config = dict(
    encoder_arch='tdnn',
    model='encoder-decoder audio transcriber',
    dataset='short read English sentences (LibriTTS-R)',
    train_examples=26041,
    gain_aug_db=6,
    time_shift_ms=100,
    n_mels=64,
    hop_length=160,
    input='log_mel',
    spec_augment=True,
    win_length=400,
    tokenizer='char',
    vocab_size=32,
    encoder_norm='batchnorm',
    encoder_activation='gelu',
    encoder_depths=[12],
    encoder_kernel_size=3,
    encoder_stem='single',
    encoder_widths=[320],
    fusion='cross_attention',
    decoder_width=192,
    decoder_layers=10,
    decoder_norm='layernorm',
    decoder_norm_position='pre',
    decoder_activation='swiglu',
    decoder_mlp_ratio=4,
    decoder_head_dim=64,
    decoder_fused_qkv=True,
    decoder_bias='qkv',
    decoder_qk_norm=False,
    decoder_parallel_block=True,
    decoder_dropout=0.1,
    decoder_inner_norm=False,
    decoder_positions='rope',
    decoder_cross_attention_every=2,
    decoder_tie_embeddings=False,
    init='kaiming_normal',
    residual_init='none',
    optimizer='adamw',
    lr=0.0017,
    beta1=0.9,
    beta2=0.999,
    eps=1e-08,
    grad_clip=5.0,
    steps=25100,
    batch_size=128,
    epochs=123.4,
    lr_schedule='linear',
    final_lr_fraction=0.05,
    warmup_steps=500,
    weight_decay=0.05,
)
Rows from block 2 of the text decoder, named by matrix and row number. Rows with one number belong to one attention dimension. Each number is 200 + 20 x the weight over its row's rms, rounded and kept within 0 to 999. All counts start at 0. After the name is the row's rms in percent of the matrix's.
# q: cross-attention query (decoder.blocks.2.cross_attn.q.weight, 192x192), inputs 0-191
# k: cross-attention key (decoder.blocks.2.cross_attn.k.weight, 192x320), inputs 0-159
q.148,092,196,206,165,210,227,191,190,220,222,201,213,195,195,187,216,177,217,198,201,209,210,210,245,205,211,200,205,228,187,229,216,192,212,210,214,232,203,174,195,221,170,176,176,254,212,194,196,201,183,186,176,195,171,234,197,242,199,201,237,200,196,210,215,201,227,176,181,236,234,175,171,202,222,191,176,246,183,207,210,187,166,179,183,203,191,219,194,262,170,166,189,204,187,182,213,203,221,183,195,201,218,243,208,214,230,225,201,213,227,179,148,195,215,216,202,229,190,179,220,170,205,219,170,179,230,180,222,210,214,173,208,201,200,220,202,215,185,209,204,216,159,191,188,228,180,197,226,168,173,200,195,175,198,217,205,184,212,208,181,202,172,200,220,180,187,209,198,222,220,200,170,175,179,200,192,188,218,214,181,196,177,178,178,168,210,197,194,193,204,197,213,227
k.148,096,201,198,227,177,199,211,189,214,178,172,191,184,203,219,168,235,173,162,209,198,214,152,212,174,183,210,201,157,198,207,181,186,151,191,241,216,201,202,183,198,139,182,157,178,187,213,213,188,205,231,173,217,199,186,186,178,193,201,170,181,199,196,193,183,191,191,198,170,190,210,166,191,171,180,180,192,197,183,186,196,198,236,196,203,200,191,187,169,214,206,217,162,186,190,191,168,180,176,224,191,219,182,229,185,200,167,218,191,215,208,214,197,198,172,167,193,187,181,215,208,173,182,154,187,196,198,198,216,183,208,152,194,214,207,158,218,167,177,208,200,187,176,198,210,204,164,208,173,205,216,195,192,189,185,178,204,185,189,169,211
q.149,096,169,214,159,246,201,201,190,203,201,208,199,190,164,198,170,198,208,217,192,198,206,204,194,186,150,211,199,205,213,209,190,194,203,184,237,215,208,193,248,207,174,194,201,195,190,189,202,198,230,201,217,185,176,211,215,212,216,188,216,186,186,197,212,199,215,233,207,214,189,210,169,154,210,167,225,194,191,260,201,242,230,181,190,197,200,229,169,194,178,224,191,231,216,193,172,238,201,219,162,186,153,193,184,217,210,220,202,215,203,201,185,202,206,206,194,230,201,202,202,219,261,217,199,204,214,231,211,253,165,203,188,194,223,203,202,194,228,239,242,202,194,215,176,183,180,198,173,167,175,186,186,214,176,208,224,188,226,209,158,164,185,183,226,211,179,216,194,208,180,194,213,201,187,230,203,203,207,207,208,206,194,226,199,214,199,217,203,205,206,217,207,217
k.149,096,201,245,234,155,194,212,223,188,201,169,203,205,211,216,188,227,197,191,241,181,188,198,198,157,184,218,195,177,213,221,187,211,169,189,215,219,214,198,201,162,187,201,158,184,197,201,198,198,210,218,222,196,204,204,177,197,186,211,201,220,201,204,214,208,168,215,192,216,222,197,158,219,160,176,214,177,168,195,146,179,190,205,188,237,241,177,204,245,234,197,197,161,177,193,208,185,217,219,173,181,204,179,232,214,242,198,230,198,184,202,211,215,200,178,186,183,249,192,201,252,178,208,200,205,235,218,142,206,181,209,188,203,246,234,213,197,199,181,221,190,210,208,225,220,219,203,230,220,218,198,202,164,205,182,179,193,198,185,179,164
q.150,093,194,183,161,190,187,224,199,180,247,190,184,189,196,202,181,193,167,212,202,209,191,187,192,236,214,195,168,219,166,197,208,197,237,237,242,211,203,198,197,203,170,191,180,213,179,213,193,199,200,192,184,217,187,179,190,186,166,192,197,237,193,203,171,181,178,221,171,176,212,189,187,205,228,186,205,220,202,215,198,163,155,193,187,185,219,242,202,232,211,203,163,193,155,176,215,202,210,214,196,194,201,242,200,208,214,187,201,215,198,247,180,214,217,166,188,202,168,212,177,195,216,210,207,202,193,200,211,221,230,239,207,214,188,202,194,201,206,235,251,203,208,246,240,214,221,205,209,191,231,189,228,176,202,191,231,168,159,226,213,211,196,197,196,213,194,215,175,217,180,181,195,233,201,217,185,199,215,190,176,223,172,188,173,216,207,188,220,201,204,193,198,224
k.150,092,221,222,176,212,215,200,216,214,202,197,209,210,180,177,191,189,183,201,207,195,218,212,187,210,215,180,208,223,196,214,190,218,241,209,219,184,201,208,184,215,209,207,209,228,184,205,210,204,198,214,212,222,210,232,183,193,195,197,165,192,188,192,224,186,213,172,154,232,199,236,141,232,187,181,185,224,196,199,223,209,225,216,184,209,218,202,206,211,200,221,179,213,186,219,160,213,205,227,208,153,194,190,202,177,225,191,182,199,191,232,197,168,228,138,191,214,188,165,175,238,198,240,199,188,196,189,198,203,187,197,192,230,185,217,199,224,203,182,209,176,196,188,198,244,218,193,160,193,179,217,196,158,201,189,198,226,197,189,180,226
q.151,089,170,187,176,158,196,163,179,184,225,207,206,217,202,197,222,214,216,195,198,201,243,190,238,210,184,175,186,186,222,196,205,191,197,256,233,181,223,216,172,221,202,193,211,208,203,185,205,215,179,170,191,199,166,238,177,163,218,193,219,234,186,216,199,178,230,188,219,196,214,208,197,187,219,200,222,169,210,191,205,202,218,171,192,198,178,208,204,196,169,188,195,208,202,198,213,192,228,242,195,200,204,191,202,199,165,216,188,167,186,185,187,209,226,230,227,214,229,237,207,174,161,199,196,198,192,200,227,225,179,185,184,229,234,196,214,245,174,177,225,205,196,228,213,188,178,234,239,188,181,211,189,215,197,209,221,208,193,190,194,171,207,216,198,194,211,204,175,212,194,217,212,215,208,190,181,212,220,208,200,163,233,232,214,164,190,213,170,194,219,191,228,244
k.151,090,228,192,185,221,238,191,172,191,206,214,193,213,202,195,196,198,205,227,218,245,207,196,186,217,216,210,196,183,221,199,195,198,187,187,214,199,201,210,197,206,186,199,178,172,208,203,198,187,206,196,198,188,203,182,201,215,253,211,161,185,224,204,190,184,214,207,248,233,201,216,195,199,176,219,238,211,229,205,192,193,193,217,205,223,213,204,219,219,203,216,166,167,248,196,189,192,220,217,184,263,215,184,179,185,204,245,220,204,202,176,193,199,230,207,194,208,150,209,198,197,175,161,213,210,165,217,248,196,231,201,188,169,203,199,193,184,197,199,195,196,224,217,204,237,221,207,201,200,204,184,189,168,206,173,177,203,195,193,169,204
q.152,113,184,219,170,227,226,213,186,243,163,190,203,210,183,188,212,173,228,168,187,184,194,185,221,186,173,189,176,196,220,218,202,157,200,209,202,213,231,220,166,217,219,171,175,212,163,193,207,214,205,206,250,172,192,190,169,224,209,199,232,223,187,215,198,214,198,222,188,197,197,207,181,177,215,188,201,186,205,188,190,205,211,214,205,172,174,200,161,227,203,171,179,203,165,201,186,226,184,175,224,179,161,172,232,184,193,182,207,222,196,218,169,209,229,248,186,217,249,215,205,212,195,213,214,192,223,199,238,212,195,163,169,192,204,184,196,218,188,177,189,213,190,192,203,218,212,234,216,199,189,239,202,199,168,205,202,193,203,216,201,183,199,190,214,204,173,190,181,211,184,211,208,219,226,216,169,210,223,216,188,209,216,248,163,215,201,218,186,179,208,229,217,204
k.152,105,206,281,202,224,206,222,205,236,228,199,203,199,182,194,221,248,193,220,200,194,181,178,250,168,202,198,196,215,208,179,190,182,234,172,221,223,221,191,208,185,189,206,179,183,195,205,164,213,208,210,189,196,203,194,142,185,188,177,179,148,197,225,253,198,216,212,238,184,191,213,176,205,157,205,197,220,212,190,167,198,201,235,195,223,200,174,184,150,209,221,209,224,184,211,201,172,203,210,201,228,248,191,203,159,207,166,226,189,208,204,210,194,202,217,194,192,186,217,205,202,193,199,178,195,192,193,209,231,207,194,202,188,202,187,206,222,213,201,207,227,214,189,195,229,233,172,221,215,211,212,188,179,212,207,204,233,187,185,172,215
q.153,100,193,178,179,204,168,224,203,163,229,176,188,184,191,193,139,202,193,215,229,241,178,169,217,189,189,221,226,199,191,192,191,197,175,174,187,175,202,231,230,203,204,174,195,188,196,175,163,225,199,230,209,200,210,206,212,215,193,222,227,209,214,193,201,198,197,228,217,221,189,212,205,187,181,207,210,201,201,210,239,222,222,172,183,195,187,175,169,175,228,233,199,150,228,178,217,204,185,210,198,209,222,176,232,205,189,220,196,222,199,205,211,208,196,216,185,177,195,219,177,211,164,170,178,197,234,207,210,229,208,214,198,188,181,221,180,204,228,248,206,188,197,160,186,205,191,210,196,211,200,181,248,196,207,191,230,215,191,195,211,184,218,196,190,200,211,165,198,204,211,184,191,212,213,237,183,164,221,236,231,221,249,194,209,184,199,193,192,219,211,201,178,166
k.153,110,210,217,212,185,176,226,175,188,220,189,190,206,217,195,204,191,231,204,190,148,206,223,199,225,185,198,195,224,205,182,171,209,235,208,200,202,185,194,201,179,184,216,206,195,197,258,205,193,185,206,215,216,277,169,175,231,179,199,210,174,170,196,201,204,184,198,190,190,247,203,197,240,210,238,195,181,198,187,206,194,198,186,216,205,196,185,196,211,203,217,194,223,197,169,203,181,210,196,227,171,152,202,188,210,229,213,164,188,202,212,192,187,196,200,206,200,219,199,190,186,198,214,204,232,233,242,205,207,177,241,225,208,211,209,185,213,209,188,202,177,189,179,190,216,188,209,221,202,198,214,216,168,180,220,209,184,192,228,198,169
q.154,097,215,205,199,203,178,191,211,216,183,223,179,227,243,196,239,190,212,185,200,184,200,172,156,231,194,200,242,162,181,167,215,176,214,202,157,186,176,219,203,217,138,260,198,216,197,240,207,216,185,173,168,228,164,193,179,180,186,202,175,190,176,192,196,195,230,203,213,226,190,188,216,192,198,206,193,212,201,188,205,197,189,187,196,190,197,193,207,187,218,169,208,182,246,222,172,186,219,205,203,198,226,203,181,192,201,184,205,196,183,189,203,168,185,175,207,193,193,173,204,178,222,156,197,197,186,210,175,177,214,207,235,185,173,206,243,175,174,189,170,190,212,203,225,227,219,166,167,201,190,148,221,181,222,201,204,194,203,215,207,239,224,216,202,194,186,211,222,190,201,197,212,196,195,192,190,182,194,208,200,210,187,213,233,218,192,217,196,232,205,213,202,191
k.154,093,203,177,165,172,232,208,223,196,210,191,227,181,199,203,208,167,191,219,231,182,159,184,198,236,207,193,186,228,167,213,210,204,155,211,178,197,165,191,205,212,189,167,197,167,208,211,208,202,198,172,216,165,199,189,200,191,221,209,228,197,226,224,196,166,196,182,167,202,202,193,207,157,208,239,184,181,188,199,220,174,172,189,180,178,198,188,214,178,202,201,208,215,185,195,228,216,191,184,201,179,186,197,218,187,236,172,188,215,211,191,184,212,222,210,216,209,191,180,230,190,201,201,190,200,193,224,213,184,193,242,183,201,192,206,214,191,205,208,188,150,182,189,188,162,186,208,215,204,182,169,202,197,205,223,216,214,204,235,177,205
q.155,098,182,216,240,197,198,211,181,226,220,144,208,225,207,204,201,170,201,212,212,189,228,198,209,153,191,170,178,217,207,231,202,205,198,208,203,177,219,205,213,199,239,191,203,192,224,174,158,188,221,218,223,173,185,200,222,221,201,195,199,225,175,222,195,152,168,194,202,173,154,212,200,216,180,191,208,181,204,208,226,183,215,203,181,191,192,217,223,200,212,169,159,203,174,199,192,207,191,175,197,205,195,205,219,208,161,205,193,208,173,218,221,184,225,192,141,196,200,195,190,195,190,211,191,238,189,219,205,209,188,180,202,184,187,178,213,225,204,178,211,228,175,239,237,160,177,193,179,200,197,223,165,214,198,227,184,239,184,219,179,185,178,206,184,217,211,211,192,235,198,189,199,221,214,187,202,208,226,219,228,164,195,217,172,177,209,232,202,208,215,185,225,204
k.155,101,224,202,218,210,237,229,209,196,198,230,196,247,195,203,219,213,224,229,188,209,240,220,174,228,205,193,193,201,214,221,192,197,197,203,212,182,182,224,220,200,242,185,211,212,198,186,202,216,213,208,221,220,195,217,215,218,193,222,200,229,218,183,203,211,215,207,254,229,207,232,222,188,223,202,216,208,225,208,197,201,212,234,224,214,198,201,208,221,191,210,178,224,247,221,201,224,227,224,181,232,245,208,192,195,192,233,206,199,213,213,198,198,221,234,195,194,205,233,182,219,197,190,226,206,185,179,254,177,213,165,201,201,216,176,227,199,202,234,176,211,202,218,236,228,198,212,196,214,241,234,217,196,199,197,202,201,217,223,242,208