{
  "gain_aug_db": 6,
  "encoder_arch": "tdnn",
  "encoder_widths": [320],
  "decoder_bias": "qkv",
  "decoder_qk_norm": false,
  "decoder_parallel_block": true,
  "beta2": 0.999,
  "final_lr_fraction": 0.05,
  "warmup_steps": 500
}
Rows from block 3 of the text decoder, named by matrix and row number. Rows with one number belong to one attention dimension. Each number is 50 + 15 x the weight over its row's rms, rounded and kept within 0 to 99. All counts start at 0. After the name is the row's rms in percent of the matrix's.
# v: attention query, key and value (stacked) (decoder.blocks.3.attn.qkv.weight, 576x192, the v third), inputs 0-47
# proj: attention output (decoder.blocks.3.attn.proj.weight, 192x192, transposed), outputs 0-47
v.45 121:80 51 57 37 26 72 45 67 56 39 64 19 55 72 27 53 58 37 48 52 33 47 49 42 48 40 77 52 46 25 62 54 56 38 70 37 30 72 66 42 69 43 34 48 63 29 66 51
proj.45 119:55 67 42 43 40 51 41 50 44 31 46 41 63 28 56 75 55 44 52 38 48 41 29 76 11 38 57 46 54 56 37 57 57 32 29 36 58 57 54 43 60 70 64 17 91 52 51 29
v.46 100:45 78 72 62 53 27 49 88 39 43 69 70 26 49 37 74 56 35 33 55 31 37 41 62 28 79 56 60 53 20 68 20 40 49 31 44 75 86 57 66 40 35 44 58 76 66 33 57
proj.46 100:41 50 46 54 52 69 41 53 56 48 69 43 67 21 61 26 43 41 55 65 58 24 68 31 59 24 55 67 64 40 50 57 30 24 44 47 41 60 60 68 40 74 67 25 51 67 70 29
v.47 109:41 52 41 57 76 67 45 49 61 47 38 33 46 60 80 70 64 47 34 60 38 58 48 42 50 40 72 27 46 52 42 54 39 34 51 22 64 51 49 42 47 69 47 41 32 42 53 13
proj.47 109:28 54 59 33 40 23 29 42 53 41 65 49 42 63 44 55 70 47 92 58 39 46 23 37 54 51 53 63 43 48 59 52 45 48 54 49 33 46 00 57 31 63 65 42 25 95 41 39
v.48 095:87 48 28 48 55 51 63 41 30 61 50 34 61 40 44 49 34 60 41 59 44 56 30 45 38 82 28 67 28 68 33 45 34 61 44 66 47 53 77 69 64 47 52 39 41 40 52 39
proj.48 094:53 54 37 56 40 31 67 59 62 54 62 27 42 42 26 74 56 49 54 54 65 52 86 70 32 66 07 42 47 68 35 55 60 52 39 48 69 57 47 78 40 36 67 64 55 58 32 51
v.49 116:42 68 36 53 36 49 38 44 57 43 42 42 49 69 61 46 51 47 78 48 39 41 22 62 45 75 42 50 58 48 39 45 52 73 56 33 72 44 51 57 68 41 52 42 53 15 74 40
proj.49 115:47 34 81 48 61 71 16 62 92 36 54 47 70 34 29 62 26 39 48 30 53 46 51 46 54 31 39 49 31 41 45 18 82 30 61 25 72 54 79 75 60 52 67 45 47 72 62 76
v.50 095:69 47 67 46 36 53 45 63 89 62 54 63 44 39 46 30 43 46 44 50 51 31 54 33 59 57 54 62 65 47 29 56 65 62 47 38 55 37 53 56 57 59 65 39 49 37 52 60
proj.50 097:46 61 46 41 61 84 44 50 38 44 09 32 57 65 61 60 42 57 41 51 66 45 56 57 21 24 40 43 44 54 42 46 71 74 52 38 35 42 43 47 52 32 45 49 52 55 50 58
v.51 108:41 40 36 36 54 52 64 51 39 63 41 19 78 68 16 58 26 60 49 56 33 45 51 52 21 65 42 66 53 67 40 39 61 23 53 62 20 36 35 41 45 57 54 56 22 34 68 63
proj.51 106:29 35 74 97 56 31 75 28 77 62 66 61 55 57 49 34 58 49 32 66 40 49 57 59 43 58 63 60 56 50 37 31 50 89 33 75 74 68 65 44 38 31 55 82 46 34 40 46
v.52 106:40 39 44 53 61 57 43 33 60 62 27 67 39 53 57 37 63 44 53 35 68 79 44 75 46 56 39 64 58 62 67 52 66 38 82 30 39 54 52 41 47 53 40 41 52 48 62 50
proj.52 103:58 59 38 61 76 36 47 58 24 44 26 58 37 33 53 96 71 43 60 57 39 45 52 22 88 24 48 39 47 71 45 65 40 57 58 38 29 48 45 41 46 48 57 36 25 46 43 72
v.53 108:19 43 33 42 63 55 54 39 43 41 53 45 35 36 49 32 38 52 57 76 59 62 29 59 56 42 33 27 29 67 72 64 70 49 86 57 76 71 49 49 41 16 52 43 23 61 46 54
proj.53 109:73 61 45 58 32 51 58 41 68 52 48 67 53 50 53 36 52 59 47 26 26 53 75 39 82 30 55 42 66 66 54 53 24 27 51 45 55 28 56 37 44 32 85 63 54 69 60 64
v.54 105:64 62 32 51 45 50 50 34 56 78 55 26 56 25 48 60 48 52 70 74 56 68 58 60 55 45 44 55 47 69 35 63 69 42 53 50 38 63 47 59 39 26 45 31 44 66 41 65
proj.54 105:50 59 49 64 54 33 66 32 57 33 41 62 65 52 37 33 80 39 32 33 55 51 56 65 25 43 51 59 79 53 40 54 66 69 42 70 75 34 62 40 80 32 55 71 79 09 57 52
v.55 113:50 54 67 69 41 26 53 25 42 32 48 80 43 51 55 46 56 54 61 50 45 40 49 74 50 30 59 43 66 34 51 44 72 55 68 49 28 32 53 51 56 46 59 60 48 79 26 56
proj.55 111:52 47 77 42 44 71 09 76 66 68 55 47 61 68 65 46 28 38 35 17 48 51 54 49 58 69 43 29 55 53 39 68 51 53 19 58 64 63 46 38 63 34 38 52 65 39 71 48
v.56 112:46 51 51 57 57 37 74 65 88 43 52 26 60 56 54 33 68 49 56 27 49 47 44 60 31 58 40 37 62 43 30 38 77 22 49 48 83 71 24 49 73 35 58 55 42 12 45 48
proj.56 107:53 46 55 90 53 42 46 33 62 59 83 69 66 55 58 53 44 52 52 72 35 32 48 46 49 44 71 63 55 27 58 37 67 22 43 69 37 70 60 45 25 25 73 44 39 54 44 59
v.57 109:70 42 40 57 67 73 52 43 71 38 68 34 59 39 47 38 37 76 34 50 35 37 48 60 48 64 54 39 20 55 16 55 44 34 30 52 86 39 44 33 37 67 46 58 56 54 80 55
proj.57 106:43 62 35 65 29 49 41 67 43 61 73 59 54 47 39 70 48 71 58 50 20 39 39 60 51 46 30 68 53 31 50 08 50 44 73 70 63 51 54 73 39 43 61 65 72 49 46 47
v.58 099:39 78 56 62 48 53 42 43 85 48 44 79 55 57 42 32 63 76 51 31 61 30 74 52 34 39 39 54 43 37 46 16 63 53 50 48 11 39 46 12 21 66 25 31 41 71 72 59
proj.58 100:25 41 39 62 65 68 60 55 36 66 56 47 39 58 36 56 63 39 20 37 57 61 44 52 48 54 56 46 69 49 23 52 35 55 53 50 51 57 48 57 42 67 34 61 27 64 69 50
v.59 109:61 37 47 38 53 67 69 56 54 67 41 45 53 52 50 52 64 43 57 77 51 63 48 49 57 41 52 70 77 32 03 31 44 81 48 32 82 59 23 68 43 59 75 55 28 54 18 55
proj.59 106:45 31 42 41 68 30 52 38 37 30 54 34 48 52 33 32 61 79 64 57 75 50 50 36 48 50 39 51 62 63 49 47 39 37 32 66 42 40 46 39 61 35 57 66 47 72 51 57
v.60 111:49 48 12 50 57 36 66 45 48 71 56 47 62 46 25 59 18 71 30 49 48 54 48 75 35 37 45 52 80 48 12 40 49 46 86 61 42 43 65 48 27 81 44 46 47 31 33 42
proj.60 110:22 30 55 66 62 47 84 17 70 77 63 70 51 54 56 48 48 52 40 81 42 21 46 46 66 27 62 46 64 61 48 47 50 93 32 58 48 54 57 55 51 43 62 78 50 57 41 37
v.61 115:20 23 55 40 63 68 46 77 39 37 40 60 45 53 48 25 31 40 56 27 38 51 54 26 57 20 83 17 60 43 41 39 20 68 85 55 58 43 60 71 44 47 55 76 39 26 28 51
proj.61 110:80 66 63 36 40 57 32 57 48 39 42 40 53 47 55 51 45 55 48 51 79 43 64 43 56 55 39 48 41 60 52 50 58 47 30 46 46 66 23 13 76 39 56 51 44 76 38 74
v.62 110:49 69 39 62 55 22 64 45 46 75 20 45 68 40 58 36 47 47 55 49 48 75 57 64 39 41 25 24 25 40 45 31 67 44 52 60 39 39 58 26 39 65 65 15 29 56 52 52
proj.62 106:33 40 72 72 48 75 45 27 50 53 49 58 41 58 48 37 77 62 49 50 62 63 50 52 54 34 67 53 74 53 52 21 25 41 37 92 78 61 44 37 59 34 42 83 69 19 52 56
v.63 114:36 54 58 42 64 49 74 42 57 57 73 50 31 33 65 38 31 35 51 63 30 38 60 59 31 38 40 39 79 67 75 51 70 37 68 60 76 65 57 72 59 38 47 47 63 55 46 53
proj.63 112:39 50 70 44 56 42 71 38 48 50 51 65 47 47 49 50 36 53 35 35 39 25 72 35 63 66 69 74 48 52 81 59 57 39 44 34 40 47 61 18 38 58 93 46 54 50 77 51
v.64 095:39 50 45 58 59 56 64 34 60 71 60 75 37 61 60 62 58 63 53 42 39 33 56 61 32 70 45 52 61 70 58 50 48 43 44 79 62 48 59 40 18 31 53 27 48 24 42 37
proj.64 101:41 85 35 61 31 74 66 44 81 60 54 37 53 39 30 48 67 57 33 61 41 21 57 46 35 34 25 53 40 44 47 54 81 33 67 61 43 45 48 56 58 47 34 40 11 42 80 77
v.65 094:49 30 67 58 33 60 70 48 45 57 44 79 53 64 51 65 62 33 14 44 57 56 63 38 18 67 68 35 61 62 63 60 56 15 77 60 27 48 45 42 57 42 55 42 12 64 63 52
proj.65 094:60 36 27 25 57 54 69 41 67 57 40 51 58 52 30 28 57 69 47 61 58 23 47 48 50 42 15 47 74 76 66 55 35 29 47 42 44 71 38 62 41 38 65 53 56 44 50 83
v.66 091:43 70 79 40 24 48 41 81 36 44 47 54 63 80 56 65 36 17 69 65 62 32 20 39 48 61 41 60 63 48 37 37 43 61 55 76 62 43 65 47 57 48 38 55 80 52 63 54
proj.66 090:43 44 45 70 51 40 65 34 34 31 45 37 30 71 40 57 45 49 56 41 58 53 48 70 40 64 54 52 57 10 22 65 87 58 35 24 56 37 44 53 54 45 48 65 62 60 30 47
v.67 095:42 38 65 78 45 38 82 43 79 30 14 54 58 47 29 54 55 64 66 21 61 21 38 41 33 37 34 46 30 40 69 66 58 22 76 40 21 64 49 50 53 43 45 44 37 78 28 65
proj.67 098:65 48 66 51 30 86 37 52 24 71 48 47 50 44 47 57 44 63 32 56 31 56 72 37 55 57 70 76 57 52 61 26 54 51 44 57 45 39 82 42 42 83 40 44 32 23 52 22
v.68 087:34 83 49 30 44 71 49 86 75 46 58 50 58 74 45 26 54 49 45 57 50 61 57 45 66 39 66 72 54 50 69 56 40 31 44 64 28 62 51 75 58 59 44 69 48 39 54 47
proj.68 089:40 46 73 54 76 22 54 47 36 43 69 24 44 44 53 59 73 42 66 54 62 24 74 57 42 29 09 26 60 66 85 77 45 46 46 49 73 54 59 58 62 19 42 63 42 42 25 56
v.69 097:29 63 41 83 54 34 68 33 54 41 52 26 52 26 19 36 35 53 48 49 64 49 54 42 50 51 35 60 19 58 66 75 42 42 82 35 38 64 40 62 43 58 57 40 64 63 28 35
proj.69 099:54 54 49 49 27 71 40 50 57 47 52 74 50 30 62 48 22 52 79 16 29 53 54 63 36 42 44 96 58 32 62 53 89 43 26 52 66 56 67 39 56 43 40 48 49 32 73 55
v.70 106:76 30 58 59 42 50 47 49 53 66 47 73 50 66 71 66 35 52 22 29 52 50 60 64 21 52 41 37 50 73 59 28 63 52 75 80 46 52 50 60 54 62 50 54 53 55 63 40
proj.70 100:47 27 38 58 46 51 46 47 52 47 50 53 46 38 37 61 50 65 49 40 74 58 58 53 77 59 65 47 61 35 25 57 47 26 46 51 75 61 41 47 37 53 47 37 37 32 25 49
v.71 092:62 53 53 54 32 53 44 50 54 63 50 60 65 64 61 39 58 76 51 58 61 67 39 61 67 35 48 39 67 62 41 63 71 56 47 35 65 63 40 35 69 38 90 77 28 66 52 28
proj.71 091:50 46 56 33 55 59 83 63 35 30 44 82 54 58 55 56 38 51 54 46 55 71 54 57 59 53 24 42 11 71 60 40 60 55 37 52 39 41 73 42 46 29 39 36 56 56 45 37
v.72 094:60 29 77 58 56 37 31 33 66 35 31 45 61 58 32 54 56 41 28 57 60 58 57 90 56 58 44 59 37 66 66 46 27 42 51 68 48 59 56 65 42 51 48 36 58 35 77 48
proj.72 093:54 31 43 63 49 75 41 63 52 37 25 66 00 61 81 42 64 76 58 33 50 53 42 32 58 58 49 42 63 40 37 27 55 24 63 52 62 45 50 45 60 53 60 61 40 43 31 28
v.73 101:69 35 35 44 28 43 65 52 56 62 27 55 32 53 44 66 89 61 39 32 47 51 48 79 78 42 42 38 44 51 50 49 49 64 52 68 51 42 53 85 56 31 34 55 64 58 44 59
proj.73 099:59 35 49 39 31 81 27 55 39 65 49 35 29 59 77 50 50 60 41 49 52 40 60 45 25 64 51 57 58 57 56 40 34 41 48 44 43 54 45 33 52 85 81 40 50 40 30 41
v.74 098:40 57 35 62 64 42 55 54 56 41 58 77 52 39 33 41 48 60 68 32 54 36 40 48 50 73 32 49 49 48 85 23 51 32 79 48 61 50 43 53 33 43 61 33 76 80 44 71
proj.74 098:38 77 31 48 57 47 29 00 60 65 58 41 52 67 30 54 46 45 21 47 47 57 45 63 46 57 64 53 58 45 54 62 83 47 36 28 31 56 62 72 53 61 72 32 59 17 81 64
v.75 085:53 53 41 37 43 49 36 40 63 39 39 51 51 61 60 38 61 03 68 54 42 67 76 68 74 46 56 62 61 37 27 46 33 56 28 45 75 73 68 39 40 66 31 65 66 24 71 44
proj.75 086:28 48 58 63 28 54 34 51 31 41 67 41 12 74 59 57 64 50 39 44 67 23 29 44 49 69 43 40 39 36 50 38 39 64 51 38 55 19 35 53 63 56 78 68 62 16 26 28
v.76 094:51 48 80 58 46 29 46 59 41 49 56 55 39 46 23 74 51 59 78 61 78 39 48 46 67 59 36 44 50 45 41 69 48 44 40 49 35 63 81 48 41 83 24 65 88 43 32 42
proj.76 096:37 43 49 62 50 61 61 40 32 38 44 27 48 44 57 79 54 27 67 57 44 43 42 32 37 42 71 72 66 28 46 55 51 51 81 43 58 42 52 45 40 57 64 61 60 40 66 50